config = dict(
    input='log_mel',
    arch='transformer',
    moe_every=1,
    subsampling=2,
    steps=5400,
)
Rows from block 7, named by matrix and row number. Rows with one number belong to one attention dimension. Each number is 128 + 24 x the weight over its row's rms, rounded and kept within 0 to 255. All counts start at 0. Numbers have three digits each. After the name is the row's rms in percent of the matrix's.
# v: attention value (model.blocks.7.attn.v.weight, 320x320), inputs 160-319
# proj: attention output (model.blocks.7.attn.proj.weight, 320x320, transposed), outputs 160-319
v.232 088:136111169119183112137127105114121133146169097114105150124128130149145165125134133121120149166067137096136111124156155124126112089131194107126151107137154154145128149096140135114117125145100153138128122120147154130104095135124077128119112138148135123120128158159121158160181121147107136140147100135147129154147096119097164120110184094110158121109130130123150130146124111154128123104144112130145161096159143115129156138158096120135071133109117120181109106116112146122093118105099139
proj.232 087:125152120100104102160134140135143113119154142156135100158140126118097123136133114149118069118189134123163116137096139183122155131137090188127121121112166091114152120123097112135149109115126126141165138122102135151139161124118150131121150144082122148098116095121185118125105149130134117150115166111090147130147161152151128111137124165170163117122109132157151123106131148109116137140135157117110107144089108124122115117131193159082171124152106122103143119117133113122163143121124130
v.233 102:104131133102126145113127119128129100168168096150154137138112171145134131086133157110142164147161090119149154171167129097153130139131118106108095101115110106109158141069138105139102091107122124126144126125131158140118151109133150061105118134133111117116153102094145111122146127127134151148154128127074147164144162111139120157158132133123097117120117143131108099072118137150151147157091155093163103146120149131089187161117193118121145170126131134115170147112116108082100118127129115
proj.233 104:149126103138130130121136166089155146085116157106131153130159073083181156175137127127147155114095174093129125079085131129137099130101124164117182103135112146113124112181108140075125128133114110138113096137154096153113123133118104158115110087094167159143107143152105163177104131129131123116118119147177155152098097129144124123107149119117152084120162099148132115178146112131106133128120116164122144113083143153157131121139094111154141098117150111132090136106131100167186155119088171
v.234 090:084119099124129178128054072154109112101123140093123098116150120150108094131148153105155128091119120155105140143130128093114125129120127126145147129149156138136106128106130131135117156110154100140146127102133167167102114111131142114124107107119113116162113177082126145179112144112150111114112150144126130130132133127158093166073162071172139165136147148141129132128103136142133126108139126124087175135126166118104133105151117145169125131106143126106165171130149154137118162135147129
proj.234 087:160127122084141098132158132105141172148177164126123098150115149134170139152102115166110123138128156086146127164117150159175124155115110131086145104107117140114113169106160104154156098094160164068076129154112154156123145162128105133101128163136150112091161110124137154101143122180084128103112126144145157110084140099100144131139121183076141118105110135103145098147160115132108067131110134119152120101125065124139126135102146110101143138150117109146108111110119149154111076144118132
v.235 095:155163115135134156108150153135148116131132128127149152126136148115115096155157164140145149142155097110131160133161099114167119130133148162175126126090098082120139101140132168114124104102102139146144151183088139128090116106104142130138155061124122123088106129172144114126144146152137152109140129121110152102087162068079111123139111186098103108144109129163129120143114160146116137170133125070093160170133125091141095147129165158110134116125138104128111111112136138161155149140107093
proj.235 097:134134129141111128127119163134124114140150114113123138125093102138165154105136121120131170114130127114122112103104134123116111130122111109084141149135125158136142149108122100134148138102165115149117101113143138125132107159132129118110085129110114143146176136122070134142104100166113109104138105149131103130111096151162138149117135074133125150154169096091101082141137132111150104117116125146150095093103170133147144144104116112141114136125119154134160156141148117119064106131121173
v.236 101:146145121098110111144132122117167141138154102163152150119156112080107157097110130136148116135130101154117142117123115136166060140123134135121146148064137121094133143146096140161117097141106136151109122130153111128179151089161203111111170111156138117112142145130114071152114082147097110157136081118108156148134089104101152116139138155115100107140136136134115129168164183131153176151130125113142084112131141119104168162152140131144125166162179159129081133118091088108124138135134120
proj.236 100:144115120142100134122151125157121107128143108098119117149069136185168131150162143115141128160101142128133137124120159121107159122148110107108127151154102170112136082144097101123106148133132133107136099107117132171125090160105120156139094106088149173147134125125128140126151112114191104084147107135112129103105131149167109163120126146148145096124111126139131110124115117130135102137141100146137139142139095162162108143118064094132137097074083105138157117131170137156166149143122145
v.237 098:090142123091146146159116076119122103107135131120117116148100152126126166165170145150147139175128159129111138129111142152144128140134147158168112152143167157170140127119131112098144134161128138137166121137093209127156092129102112145146139140168138136140071134100145147139148119149103159146147166165158107093135101129109141100099149101118127116073079166147131177112102107150141125101197113130115155121150116128142123114148086100125100082132155099138123140088146168147121144138107140
proj.237 100:169108154174138114135112170151127150142147124156136115164141100144138135139119151119104102127125093142171138162146144111088117085158122122109137125112106109115094124132153138171094137084108162112135127113119059101075145134132113128111091132078111141125132126136142096135123160143150146154134098145100137160129145108173094128134138158142161124219123139148136089119145158111092132095116149152140126157109133099075143123117191158143123116133101147125123124170092127085098128119168111
v.238 090:160133128132135093115076137135099147119110100103102119152147132087134143088110154106122119101119144088146109140157143126160130140160095120167117089120135133140136132153110135182128140117064149126070175136120144110138121165135154140138132146104105175115126133128103141128102163123159129144153073153141116129111112121125111166152116167114137113161102085110163115154146148077154121126112142113114137120139143104147106156095110125105117138204149137108137131098118106131118097129107119
proj.238 095:141087123142092117123174163116119116140158116140146126074094099115126110126142085176121153137120105161124122129067118127107116109086125132073143148150156125144111125095107114097158126138129144151192130160128129155131114103109139106134135134147144139129132118143119139127151097125109110145127177128129143132124126126097149112139111106146113153071140194123140149126087077153159142160117135124169107160119134137138149106137144143141139083094128115139131109143140130162158162123138145
v.239 093:131163165127126175120116105147163122140066141124128115148106122106130139138130155165141117167096145128136138122171172112121155130141114108138128133133137118119095149151132153110098094120182116105082131110109110119129138148191115123104117093162131124089157161100143081099145086099163125148142153135124125139077119117109130143147119105116127178112115092104134156160139138140129148115137130150081118103109182137098212139150120147082136093121083119130072103125175077146119169158117148
proj.239 091:141119113117130067149128127108129170162134128152159142167153152153110149142150124100140137133149109131150121151081105160137109157115158123138127111129124150110139140083160135149144154126088114141172101181138141157092115104141136142115133117119118119138113117137103153144097161168106097148109146145130117128149097124131128103114170145144089078172137130133126118117138130153119161145123148109137126198149093144149093099122100127168060157132179164127194128147087150085105130105112118
v.240 091:131157096133079131157128109111154148186135136088128106161102114109141133108137148105082122140138112151103156105154133153163107135144168157164084121089154084111146143115127147140104121133161084125087115130101125139137122112124138114143136086148135162105136127167093132152142122159117150114145094132093120144158113148107132175128132175163157111129069118138122092172135177141149160142143151110083145124096117117101131141108156162149105106116118151138111165163140118103117170130127128
proj.240 085:161090098110185153107147146126126094103126125147130159118113122156135144146141152160168163100131131094131128138125125110099118176150099097073114136158109147113122146129102094130123116100085165135124100161130114140140121122148136125105138125105100133135127107104141120104120176096100095126123129160168128113083140119151147098135148092089135115164174122138115137116122115096160108144132089099157107096140091164173155113120086093142125120148126098156168094140168133135129116141112135
v.241 104:116109136101159142119107114154090100111134089103124119140113117158139126087143124109155111159143157078110120124158153165121124130158109124119142109129123128139151113172143100171112133122156156153091166118086158099110118143160100137116084110173108146112112129137162107122176143148128137134181120149141098090109118122104148118118102107132120130126116160120112178149135127105120129138172143122110133112130116163163116132152128125109118121152108119128118149144161146152130143119086174
proj.241 106:141120174134134098150113206111114150165134144153128161141159152136113149163127114107121130093159094188141105156108137087130145107132118149131135158094130111108072140059143144125136118138082130132177097176164095141128110116103159128117147166108121119151100095102118159164092163131140102153120154133136159159154134129146108122128162138072148122129142134123167126149088116145144185135106113129131146150101127113091142136099166130123086088101181102156133107154127146112121122121153154
v.242 102:139087145096118128097127151115130116077144142132112146150173114122148104131147140144125127146116135164149141135121140131154144154175143151134135162110076112104097087119122183138114107092123105132136124148139081144157119130174137125128164102065173133085132138114124089120124124106091128103116106120135119133125111080122151137132140155119079160135175113135109137134150137114119085149112087080121128151098167127098098097132144158126131180065160125128125112141143108139149149111097096
proj.242 098:136161109150105140167142111154099136189109141112150102084081139146115159106124130096133162118135118122132149117126136136146143109107128136122075095148133156150117151135106106125163130128137169145105150158106148122129122168142130104156091111173118158140115134103092154110094118142120152130100143117095137127073141172123142136098114119136138138115119127110158134109131146119125154104131152137116088139180098150186151138087094117123141089136105108094160136092092131195088114125132159
v.243 086:166156112111142123115097068160137102134126098110123147150130125130121132148157112112137118133074147135132084127146127092081106111135145087114141097157133162095149130125129117123131169120123146138118111112137128122117146161111189126102120152142140143142071120106073124131153107145141139169105113128131098139165101111124134157148132135122151150117094146106198126115119104123135102112156127177154139120154170148140145155077073100074098137116142100158138091139134115155109089119075131
proj.243 087:108099162129151106163128120129103147080116100144141114109119126125132155119135107107085119132142110154129147139078115185136186098129105145139128143121169086143147152163137117146138118141104100098107123119137122102128085105143102134164108109088121129119191138156161150114105171137134136151127128113122136156108139134136131099095155141153145084122114153171082173168114116122124126118078146111143134174128075111110119118185135119123141114121125139120138143162108135101087157124127112
v.244 100:155137112124110139116129166131137123130107133143148118091102150137120103108109119166120139123097146132123078138136175075116148137145098129118062124120152061130142100116161165144151132128117134105146117104136118111129108098090166153118089122137107139091116085118108149126143105124159119142136168137093130135121147159079141150115120110117110140144115156090144151082133141133120141153151122139132081160102155139106128194126116120117100162114155123094140130140123118143161174146157100
proj.244 096:137105136152155155131138136116118110149101159134103157114160112129120123092177118064168157095147174119110204088126090150144116134133111147134173083155113179133144116184135134139143124091158153118052141139101146110124150166150111122086174104145141112169107142157088106113134129141090123131116079135179146141111093145184183125165126118100094114128105096144084128129118145110149135111118112144087154071129136146139167106113119126129146103124124150124127105097128134145075135111112158
v.245 095:130100095164101136143134138143136183099072140113165140110093151111092098167130089133117081141124114164147148134147131122143106122105150166167089133120147096101153113170155147118115112147157106160143118183104105140144127148103121165131071109173151114101074117111124160159132139126168156094104176147151141164126170133136116159114156109088158126123152150133135165168152085162122096151145157129142099113069131119113124096134060125145151118117134108084183130120149136150151139116135118
proj.245 092:086136147116178152142106109123119114155148110120113126126166149179121139081128129085128119112160124122112136136109159122090098148150085122110134097112126152152104147102117083144121134110137151105112127100117096110124132141108146155139187141082124133141158148136127109120114163160115123167202091156114127112150092093130174141130134120122098146178140124129118124108104202092162130095121090141112116151152118121109097114129196130103113134171184152169110141156084115127062092120148124
v.246 097:136103113163137103127098077138068153121148123120115091163096150121119151121135105116183121124111128102129127144077148084116094148116096095098110154140143159101123160142139102091146177139140133100091097089136147104119131150087176122146105159108143101163135116125149134136181135105109087168117113092158123122145079159113117109100117090129151156091113157118125184103133157163119129059179121146124138147176156084146124101126133087139101117111127117089136141118134140149070139141146143
proj.246 097:150155099071093178152161098135163094132138135101096141136171145124167138135120176136070146106110138141133107139133169193112160111147171148129158114116159131133154141093134145163116109141134144144143100129138125134114139104163071110095132150161092130099127112115157133155108129160126149135144157133139123119096208143125130123087148148117132098118111134120099158159094078118097079176086181101129160136105030102073127108156096104141149122152160112138132123134148133112149122119135115
v.247 095:125117114146154133156155125096119096125124090119112128139123086117123126133121165127146131150161083120116142123105100133156121156170104126100117131146150165099116162093164099126143129089182146139105100121124135152085109139118137116112124142137131132136153171102140120125120173112100135118104113139127118113129134110124129104138100147089119122071127091147106139142126173120155123084114133121089151137176091167123140092124122109113136117150044087094155136122170142103148134112116130
proj.247 095:130145102064111136117068103104118161156137172134127106174155154148173149106134132138112102102097110123140140163118142106107083142101126126154089123102084103144112110133132127149102088102129122097151098144144160155150146113167110134127116121142125117129112099124137121128151123163135127105129160125133122132129125114140102140138154132117145145123112183163115101131112058116105152160170139134178118107111123087118103128133132157144124101091193142132124151089107115152111118109131132
v.248 099:134126124134138132145145111147121145102106121129094125126149144136127169167139104097173101087126141123104138125138105161105116123130158142122135152140123133127134135130124106081131124130160174118138147145108109125131148069134159117106168162130113107171157130153091108193099150121090127161119164106126103134126134141118166110082129139127124144151065132139133126138117103161104110125101162070155139158162153130148172129208146107178118187121173118157158141131089116139124066161139126
proj.248 105:105097115115149111128114095078122104109165146143130159176124119095123094126092122119091131194128135143137096114136172099163107155141137102138124125104096113153105115096140132149107129107073121124089136127131138148126169171114076158156103138101155110099164110091168144111180129122186124129133089124122133120161150109161123133134147100148123116102160135135108108138140158101111093137149108132134145126142133124107077089107106163130165080136077133137121115156176123114154132130090097
v.249 092:137149123077130100165148147064157136152149156105108129163103146117184122096103127144114147068112111128055102109132082109094146145133090121125116108094115157134142113104153141133136128130130137153101142107097149095175123134112152101126139128125128112168128116131141128051147116144131132143126129122136132119097131130124123145135102138113138123106066148134156133119170125142157148145120134149150092156148143128121153175122160156144147096153111123149161176130113113134118148125128103
proj.249 094:132109126173136151070130115176112127084120128161158156109154100126091134164147132091138111122151119094175165115140136145131103127108156137133142148144142112089129139148142114132110142146169108113151109135181117149126120125164089174076160092113132133098151118160103131170113190136147119125122104123117143144157120110121117095122129128130168091191138092144118136127120124126107101113150148103166182102087137119106077149136098081130107130104105184139110083126114152082109098163109119
v.250 100:148130101107157124137114173118106090083124115182108116120143153192149109096161141132091121083150129147108149143128144090120137155115107121112084139135104147126118124110130157126118106112063139113131140106150143171070108128141132113116138168104127133133129129146123152116096154107104128109132128147137112141196192096145104164166072120150125112147173107119125175091131131161126098172092127109155122189153124140080093108150162145107128150096118142156120180150106131126166142087119120
proj.250 097:097123106153093149108158127121133143163130130088159135102114124033138146186098128113144169111110112124129092131131132158128123108152166171102174095133120098127149160122148118121166128140181124127119109133144099086182114115123142165112117092132114146176134122089107121099173151155125159133144157100145121116065106159106118107092169115069100098104115140136130081150134108124123136106133146143133133104122122115168169135096091089150148100120141103110128108160125142121095121163097083
v.251 103:161126081141143115117080106120116174169103111104132123144132111101090134163122164092136107080167131161106098120162120136117123129105129140137114133134160146146118138147106095114130143112151134113110137153086110133144108159115119128132143147143141121161110104106157156115137156116153151120109162136134092134116096133135138096118118115117118162125085155141120102180114100134106112098089178154174116165135137131113110115164143108177210114135133101106174155118094124105190132081138136
proj.251 102:085085147117138161144118129134136097082140131132121135111097160128169091119129125112113099148107121095149137158117174141163081149091110130120144119134099094140117154084152147143119135130115111119128117112165122116088213104157144151105174125118127136136111135151141135148152157163168095139128117130135122131126181079146145163130166151116169118111144088161132141100165154134158105137137086124105130092112080107119093125091141134117100111122141151142102119146133139130116127163125102
v.252 098:169100138092129135071128172099085124105134093109114151162143111108110095113125142119113132167115084136123097122117148115173130184097097148128085111136096139088147132119118112112151119112096092151137116158175173138157104143107138134105120135127135133106099091098177130103124175142121135083104117154119136123111137098151116098114145160083112137126152148137085105097156114126146142140103107122116105143103119085153119146111121124102159140162112058101105114151118163147147130105130129
proj.252 098:122187114194112140160127077129145127168115130134139113074163151164176132143173127134148112095107155117118170087123113121103106049105132140143142121132125158142157154191116113079086136143152128141163156135097085099086125100115144131159138142127138145149130135135071114118145080139115154131155146132133115121116149157112131171143122110130146131132148102142116151130103139114143129128120116158165145104101179112098123147109158120102147125102157143154129145098140072133115196115144146
v.253 096:102159104136088106120155120141137103136124097169175097154102136147105107092087147153140134147163068099154173125133109070154132145145125134105086132086130114120132128161092140134116116093148117158125138131099149143135122119108143106137143141126078146188138127147135152087121155151115141133115098092124098109132138113101124110118101143126142127136111110115107127130141146129168149139127112121110134082113109157149112111162125150122158098151104142154163134131134134117128117168142130
proj.253 097:159136149115146117085076167090133158147141106099122157119148122125157128151136105141095094106132158166173108158125129134125112152132115135145141168144089123147146151083113091086115102135131130124120106140153128141144105113123148099086138136111138137108102148145145113150146134077115141147134156178137151118106151118157133158147110120115167134173124142142121104137109127124116153117156116122145084175141173139138144135130107119128086108110169152127111138105085118134145107121126101
v.254 093:147119153132142129113143125089149123127122094133141106128139145161129115159107094121105135096112095138099125118162136154062114154114114164159113104159108163119149125157091120123159095147116123143144144095105134091115115128125102126119082152163110151153139118147088141083147164144140130118082098128121134143140131115133074147141087118123172127117121115131130112117096093136132140135148127128131133117168125148109136166102100118133110150176125155136135138147153118114102114144095171
proj.254 092:122139100131123108100084130146132152111114180108120107129141129090158095097135121146125147113162137121138130162099114100156086098160098109111091127124166129109148145134112098131092146119143125113129137187127136117156120117162144171153133105107149110110134124131161109161149121141123147117152131180130113082092145122151146127124144124126082120164114138129152140126121116131153091134067129115153143109123121111131155085140151140154109147117141089164122137150134145096147122142149093
v.255 091:174154124131131121140149147080116133127150170118119155111126131158111120165120122108105146119169124119122173141128101129161184099126130169140126104130142128105155178157125107185126116195115124102081112082094106151155121122122148162113105101111127073115097141143139111150102113139114145121170112089146104139174108157120155131117118163143123110122111124125149150115100159147108130152121156137162085189132115193080143099135147124129098143110127110130142125105091145127115094153112102
proj.255 090:084123089108118155154120116175137096145115096129135144151115090116143125104142130144128096152137126146160118113089128131120125166118156138129140125151144120108140107123107168118131160092147122135147080142143126094100135143148136090168141156108152158147093118129121117096146135122113085088148116121109140126155179108154120126173114117110122159092152103085134082130159101097184161096165121141099139092130143133168115126206089172126154115160104080159118115132148115116145168100131180
v.256 104:101132122141105101088147148110123144087098135104123149165145116117165120173140105087085163134121064147140137141087099162127138107144178147117112144154104142120139124135135121156152083137119154201135090143130161109153099089117186167124193145098115104142170166151182137121090130102164107144130131121112158154119113127107161133085120160111127157118120158167110092133129099190082155118129115157144133090108124122094111099099127151126156120121090142124142104125140141122135121149152114
proj.256 104:173124123168151167120110101114139137127123091157115162071099114109123133124100161158153109082137173120139139113162132101150124164130132148139113127106190104164155096141107149104157113125142142149096162113131140143096139115133087113123107161119134154112107114114102087149143124149115146138159145111136090097139159114138133114154148117155175087127135139164164114133156142106187092142116140107112163123128143132146149156123168093121086157143124105116133105113134125112077152132114153
v.257 100:151114111130182086144114128083105128167104151137144139085091124125095106117139153151155055142127115111143131108121132152107126098136187111152183156106116054122153157102101108173152147122161153128133140121151111152104123142125143117124152071126150102149131102106132123138110150128123143080152111105125107137119105145128177147190162142117156119168088121132109083119103123091145121104169166094154132083126131111166153145099140124110124158112145181118135106146145090145120142156191131
proj.257 098:096143148141077143138127120150153140125128153128115135145139103142119149137094060104116173104154122150146121122168148134112123107147093126153092125102110162116119150172160150101086092128093100150140138122107092117160131107189093134098114130135094172117172125142112108128119128129168150167096142135120150129146170143102109091101132112171112116124138173119104145140160119168093165181119161140089091134103150132139110167108100146119143129156106129095089132156082120133115114105089097
v.258 082:079124145130099136113108115131141118162088133129118170167093115124098159134102114100102162155131162120120133175151146089128128127093084122120122143113138144122107064151146101144111085109115139146144139130120108157114141109160119102095106169120076160096114146097113137107098154124165140135125133139179112124105116118163078182131107142148135116128122131130110116118180157151129130115167118149129148128129150099127128123145127120153103119129155128099149102100149143150096118115055103
proj.258 086:174109069157136127164141095102112109097188144098155076109120151105129113103166165142127121111112128129108165109140131108148138122164135172114130157122139142162118164134118183127130140126149155106138136133162156136119186155133094167088136136092155135174131114125121099151134119133174104116119152117139132110186124135117152089123121076088143114142133133120156131136110091138113125132153150107111120157093128136145095109136153123117152145115118128169091174133095111132131106082158134
v.259 109:117139135098107133110128097155122147146122101141137142181067144140116156113109082105130147144152134192160141141110161124146141142153106104133121103141129200126148122164201096141133097115118116119144118139120111128124161086145123098113121141135129129106132135123110100147114126152116126149119171157155150105164136152152076153130096103128113115116164090106128115164121107182117140142089082114114163106174111091117141152133160132108077139100136137150071126159145158129102111073079136
proj.259 102:146131092125163145122115115123145147114137151093126114155113100088140122108143178142138105132113102123088091146114103103161147135132163150084124109135117125137115138104079136128106113134116146109096126127137176104123144133140117118184156147146143131137155127124103119141122153127123119165112121101122145120096091145133136129110127144127102137124142138148122142092102155139129077101163103153123108146121153146147101097159092122159144083136115099150159144128165112126118158105103107
v.260 104:103110148173165146144169158082132140155167162120103135135103122136146122090145120118137118134091106116146137155147089142110118142123132106111102113109122141106172136175112101121106094152098073143158141117120075126122142105123150123168133111121103107168148124139101093131089107156146128120162140100132092095192100098146140148113105117118085150115111127142118144115100148106171120119098135121090139108115131187160148122112121109149114175114105122117161099132131116148108140111145127
proj.260 105:129170116095121103150139112106175115104129111110133143139118150161093104098117155096113101104113117141154138113137166143100136130157136172147144119187154114119113106092106127139135134081107147134109069121140146117135112122118100149133114099102163144127140112096182159129123145101144147132091131104108130150127149100139118119148145122137128119126128120157136117087164107186090167142113132138109146123128103094084131145116129139122149156136138125124143126165144123104162132137137078
v.261 108:142093152142176112156165134111145131166119143123142141101090115100094079145130067131129126168099138156130138130118179139133120109132101171130112130132125149073130137144112118141096146127109159205107131144129121124085112112095130149083162136098144135130136140122131143140111142178165159120155107092138111133088114102137138125142167146129158071145085108096110133136087056133091111085092142091110169108143129134129156138129114093128089148138126164101128144125065117136114160137124144
proj.261 109:108152129110106130104119104141159130096140108140144145121159121151117138140117156131084134149135111117105143126100116105129131099144153096106172143094137137153117165130129148138152126148106108095139131113151141074154119112170089108128146113112142149103138099104132105147143143111128133135086109096092186087131098131105099137155095140118105129111179134118150110092155184159135161148126147141116117146132124085135125104115140154148117138141120126150111135134187154146117122125147137
v.262 098:127143139123122147132146081166153099086140147076151131170106136101129073151161065162148153119098143116115123150125141134150079121147135129110169145149132118117156122171165109135146135129142109149084079153124150127106122143108169150129171153136156119116177128167115139160098141119168121126099158144091142097141094102153132135106142120140164112113157105078103130112090126135115087109178084088101108115145176151138160159122147134097119146143117155133094135102129131153127141088116160
proj.262 097:122126078121119121087118155081111131132117075173144139093140109106149122125151187100122133133129124159156120127126093131154112109113117149130097125131146138155098122107097111146147146135134149099182163104122105111167126100121074128146078162091124133125137119128129142125130131147121112117121103071119128140103148135137114194163113116082149101128137146171103140162148099119123158150103080178154143087131084155100117108129108140140128110125136145127097152150145118106114141142160131
v.263 099:106119112122120137154120157079191061104185137137144089094134135139085104152119105117097148123090120108134110099124150158125157132148128149187124141155118110132100130148131109139162141132130112117139141128184156123081122110102121098140119164082154102112170126140122118129112116156141097087140137133123125124146102131154132128108131157091130138135134106125101153101103100152136131111150143147151068106109125146171073146133137118069140118124129121124137097115136087137110123158154140
proj.263 106:129147135100079125127128113138120156126139107149167178148146160124139141113121124123118082125141139150162108152096079160152063122112113138117124120065159127149150148147110146099145130096128132124130077134097102102153128092111110158099155113163140127123099110118169096098108132114100090143085117145113115127102162128101101140141119148117122086164143123108112152153133144107083148161114132116147112145082134060123144143118146168160099154148111136110094140132099137134169145107149160
v.264 115:130111117153130165118114124122113152129141141134139097112120140131115125143119088051130132187147124122133163137117142108120122149142096128054140136105108100128118118151175105158104136156136136088120131121117108125160083097128128114156122099137128128056137148141138104129119102133147111140141128094131149176163133126146117051142127141066095139162152147111140109145135123109126141147122086130118124139104145090108166159120123142111118106133126090156125109100156112134122126126124139
proj.264 117:159129090085152111130107125130142130129123141101096140090097117077143115079146177190114092133132101131145130113088140120157146093115147174159096073150134142164143100091129115118165104097179117131143124151119146110148174144136118118104112166127147146107117090145117156153127141096110166163159185157126138146149111156124136169135100113163150104164121148161136132115107150130139126156140153136147167101127146140103087102150129136142159099127085124137093104121138169139135116123133123
v.265 092:132143140151097122142127171097108160091122126145153081120136106127137137082142155150094162111138139126161137076136113107094142143125092111146146133130144117163153131124122131122124104135175106124128168137106119081136147135139145173130135154093120119110144112155155133100158150104079155157101164166156103108124098077126142139114140129079123160117136142136102135139166087135141157166107123160116114129120164166136144113126154113161167113092111123201128102168161110119129127120075111
proj.265 094:116159127064143150126141101120131110166095137119098150113099156126126125109152101145129081115106158116117132129141170137140137155112153159152097150119116132124107109074098103141136139142085179127161137100139140158170129107114138094148119072156144136157111140112129159106129101127146087110156085118132102132145136139165152131137145130142116168128099138125144070099099145080113101146151135128127131135118130125122110138130110149112139147093104109136190120081132174110130096122119154
v.266 092:125120111126139117113154120102154119140114081130095126134140140145152071116095122104143065143122112143173145153134096097140114136111123183123158088135141109131155066110110153117150124152088121161132122091176153135142093134127122146158113083166167148092109090141124172142091146103118180112116140128166125165125142141108154130135102142165103121099119127139118120150119097142098150149129103076165130126111154096124147121127134121123130162101117139103144158106124116121140114101155113
proj.266 089:135136154149140098146074146120109129109169121120164140149119119116119144157134092144110200114173127157098137095083130123159139133164120101183129156088075137154151166120141114110117143103155136088108143135065127158119146102107087125129156160105119116186136179113126084114141089178128129105138140148111113108134151139156123147115137117111138141144132127104103110132137123115157098126150142141101143124148155145086107135101155113127142091102158114098132095146115133097111155136111151
v.267 102:172127062102133129140132117149102124094128146135142131159104092132081166118158117151104135120081134139130148105131088164167148126093184134168199123131116146091133097097119066167119101109142164120165082148140140138129124105131127118151146123135108114142144154115195103162139161134166140147108147154102123115154109126089124146094121128117126142159130158139091095107153159128125124131137133151152140085132143105121117133139135101131205111141133111100109101125135133133077125151146154
proj.267 109:090161155159072153133108136137144122167130151128162153127119148112127089154098136047132121108161113139150118147119129125119091094160125115099092116076152127158132173120143174089122159146128152181146120126111115135127166142147100124131143112084105124124142103155104109118140100128118107095171095148123132100155118130137116142121131148119128089061121112121121157123106090172171131126103073128124120122122175098134120123130152112145069149114153116113120131102131106149138121103120139
v.268 089:096143162146060137142169138122146163083165179119157115130162106140122131094145106140122135116126100151146118130120120128146112155143135148128101113140125127153148126170119143085092098151135086098146119140145087121099162158097104149114098134155134111140150153106106121135098126097111152136113138156128085092143114110156101131110154160071101160116109096125119126127159114147136162094135123152131121167103116114145138143121149156132135144067136062167118097133103109142148126117125142
proj.268 090:120097116117152132139164145103124111151126079179112147167144134111106111116126122112124134134113160105137109097173152122121121144140105150157171087094127155124142129118124123174163123138136158143101145112105131059153157107125185100155110149142130116134078123129107162092127120116150105129158135124117145172142141142120115143132128157148101131117119159156113143098133196136101105117112110151104124121120127118143114145059103100153123088170127121172133163148166124118099138137114146
v.269 090:109138111134139145097163094143106109095133114146137149131134161098153127167150149142119144134111146153125134157151115103107149136122135061110154141100167083142111146140123132099098148101126122094060122113074157133107124138110114105137082138121151144138103105098116094150131110109176157092129159124137173144096090074080127162143138141118099094110118109099116123133127138146157117152137120171112150099181138122151120110110157100107155111133100132106118120088137112178120162107122150
proj.269 099:132137154116119080124121157131152098122128166072127135090129099140139094113110121124147136145150116127118131101152149138136073115145113166146131110144127139111136110108154126159142128137121128149172147140168113117145108108139133133139149135143115166123156146162100133109121155125085076153102112135126122073134162141166134080117116152103139153159143112096158187126096116092102101123126137129154141134101112142091160135137096148145100105078128103131128167132127132136132125114145113
v.270 106:147109091097147106113170082154142122090127130145092136134154132149152115135168124151134128155138132127109123118104094129142123134129143103149127107156123102138174113131085124097144158110153184158116100143099126112156133128134148128157137124120103169101172107147150127127134133102175149146136117139106154117066108142094139159112142165135120107124147136119105085135119148117127086100146143120145106138187104157111129115107117090071163058123110064122125107082159124126159118157147149
proj.270 103:133132154164107168097091141105125130136126142166130096091124071094127153137094129136153142135162143149148157165168131136110119113159128142125140148086103101116115124118148142149081119115117084130135146156171147120131122124161118122180086134146132136093118157139133124107128151133086103094114130116109111121149133086124105130130149132079145114132123144118146148161091166107156136112101101117144121117081135118146145127143129137156082170112111145141120113181121150138111109123122113
v.271 089:132132173154116087140125163128125131158151119149136124154144137091121174131121164169117109140143115119147175154103081092067121121128100110102146129111110156149172136089111117112133117155112164139143154119110082126100131117095109142108103125178135138142151083118099120122163127120135137137123110140177146141157096137153119096140117112128094139124088138143134142140171100129102139145130135135131131157079099168133160133157106166158079146105130089161101164091066117096160155132127170
proj.271 102:138127118100113144149147163077093102135107155090093108117134112150090110119149122139122130125100084108114119121173171108133139115111166198177110109148083158121092127176098119125120132124122091115091087123137164148129167143143149139120121140133129146118131147127167119150098125130183131103085157098149134149095077140153135087130098111140141155163159097152129134108107140140136125105135118147112140114111170128104115142120121127127165123152110163107108109161162130131120139115148124
v.272 091:117160125128143112111153145127115148131150130115137144116126108111167144124091156135120138133143127132149071127135160116140130119125088101122117152093112131131122125099106115104103102121136096111116129122124135123173141074135150109129138177115158142124081170124141130147103104105121095118106166130155155124137172109105129118100110080142125124110093109119081136123116109123126108155155119104107131155170086116118160109087125167169169129131145133166132141105123092147097139128119112
proj.272 096:134166134084139119119125169146140163173130143160120090149120129139140101144133090133153146111132122110138152101113117109147132160105136117143128140143173125128133124120152127169144163123120135124144144138148151108081106148151102152152115112120085134119166094131138131094183147173152126149147086136088120156153130117126139130146157130089099123118122163085145101131154116125119131139085123121127129098123117171129108185143080093078094111137160154137126097152140122111175142148109138
v.273 102:118140162146153105110138103160110114120100123124129125114090084138159116115150139148138145137157111096138083164124161066117159100130087098124102108141144148171106154112114146117148118092117140118100168122147155157116158174133131124088126160156118161146160147114083155097143142093125127101118162128111119111141090104157108102165119127174092091123144118112150111153112200094091112176130138106148118140171141119090140152131160168094120117143129148112121122157138116115156127100106144
proj.273 106:105101109149147151146103128149080146138143118098096143181173184110091119101164150114139147130105178136098122108155085172129137152088112107152145126154148146111163137141093124126116122107138100130135125139147105125124117078098101121153107131129107096152123123171166115126087130141122166173140098126113115111127117158086169171111101103105142163129152127165091109108143062121132133094169162142106119114136111176153117135119101078118164107102152183178133165147147142146093119125131069
v.274 094:133143099141114117126148097164124140137131132123135111142127141137151108131119121101181126148152101151140102125133113090105111135173119151089185147125125132159088084118130121134094162150120161085110127110169119139146101120155124120103137116126123097130108111126107118162123104136130123119105157066127151174100109158168141084166114110112145115159152121108152108130118151106112147155141137104095110135108124062142151131145161133155106114121162140148085178107054136096117130097111154
proj.274 094:115090110096136142110093165102132143137160155114159104128092110100131121133175132162094110137134108123140150113093116145174155123125141108156147125113113143105140126137131101167158115114163117193170123164125163121105153141139136087138117142136133126125127146145133151149111140114136149137121147124112129127148145129106140113120107092133134126147143139124118141104154085141147073061167141189128152130135181139145093161118092150119159101162140115150111083124173149153128120100139132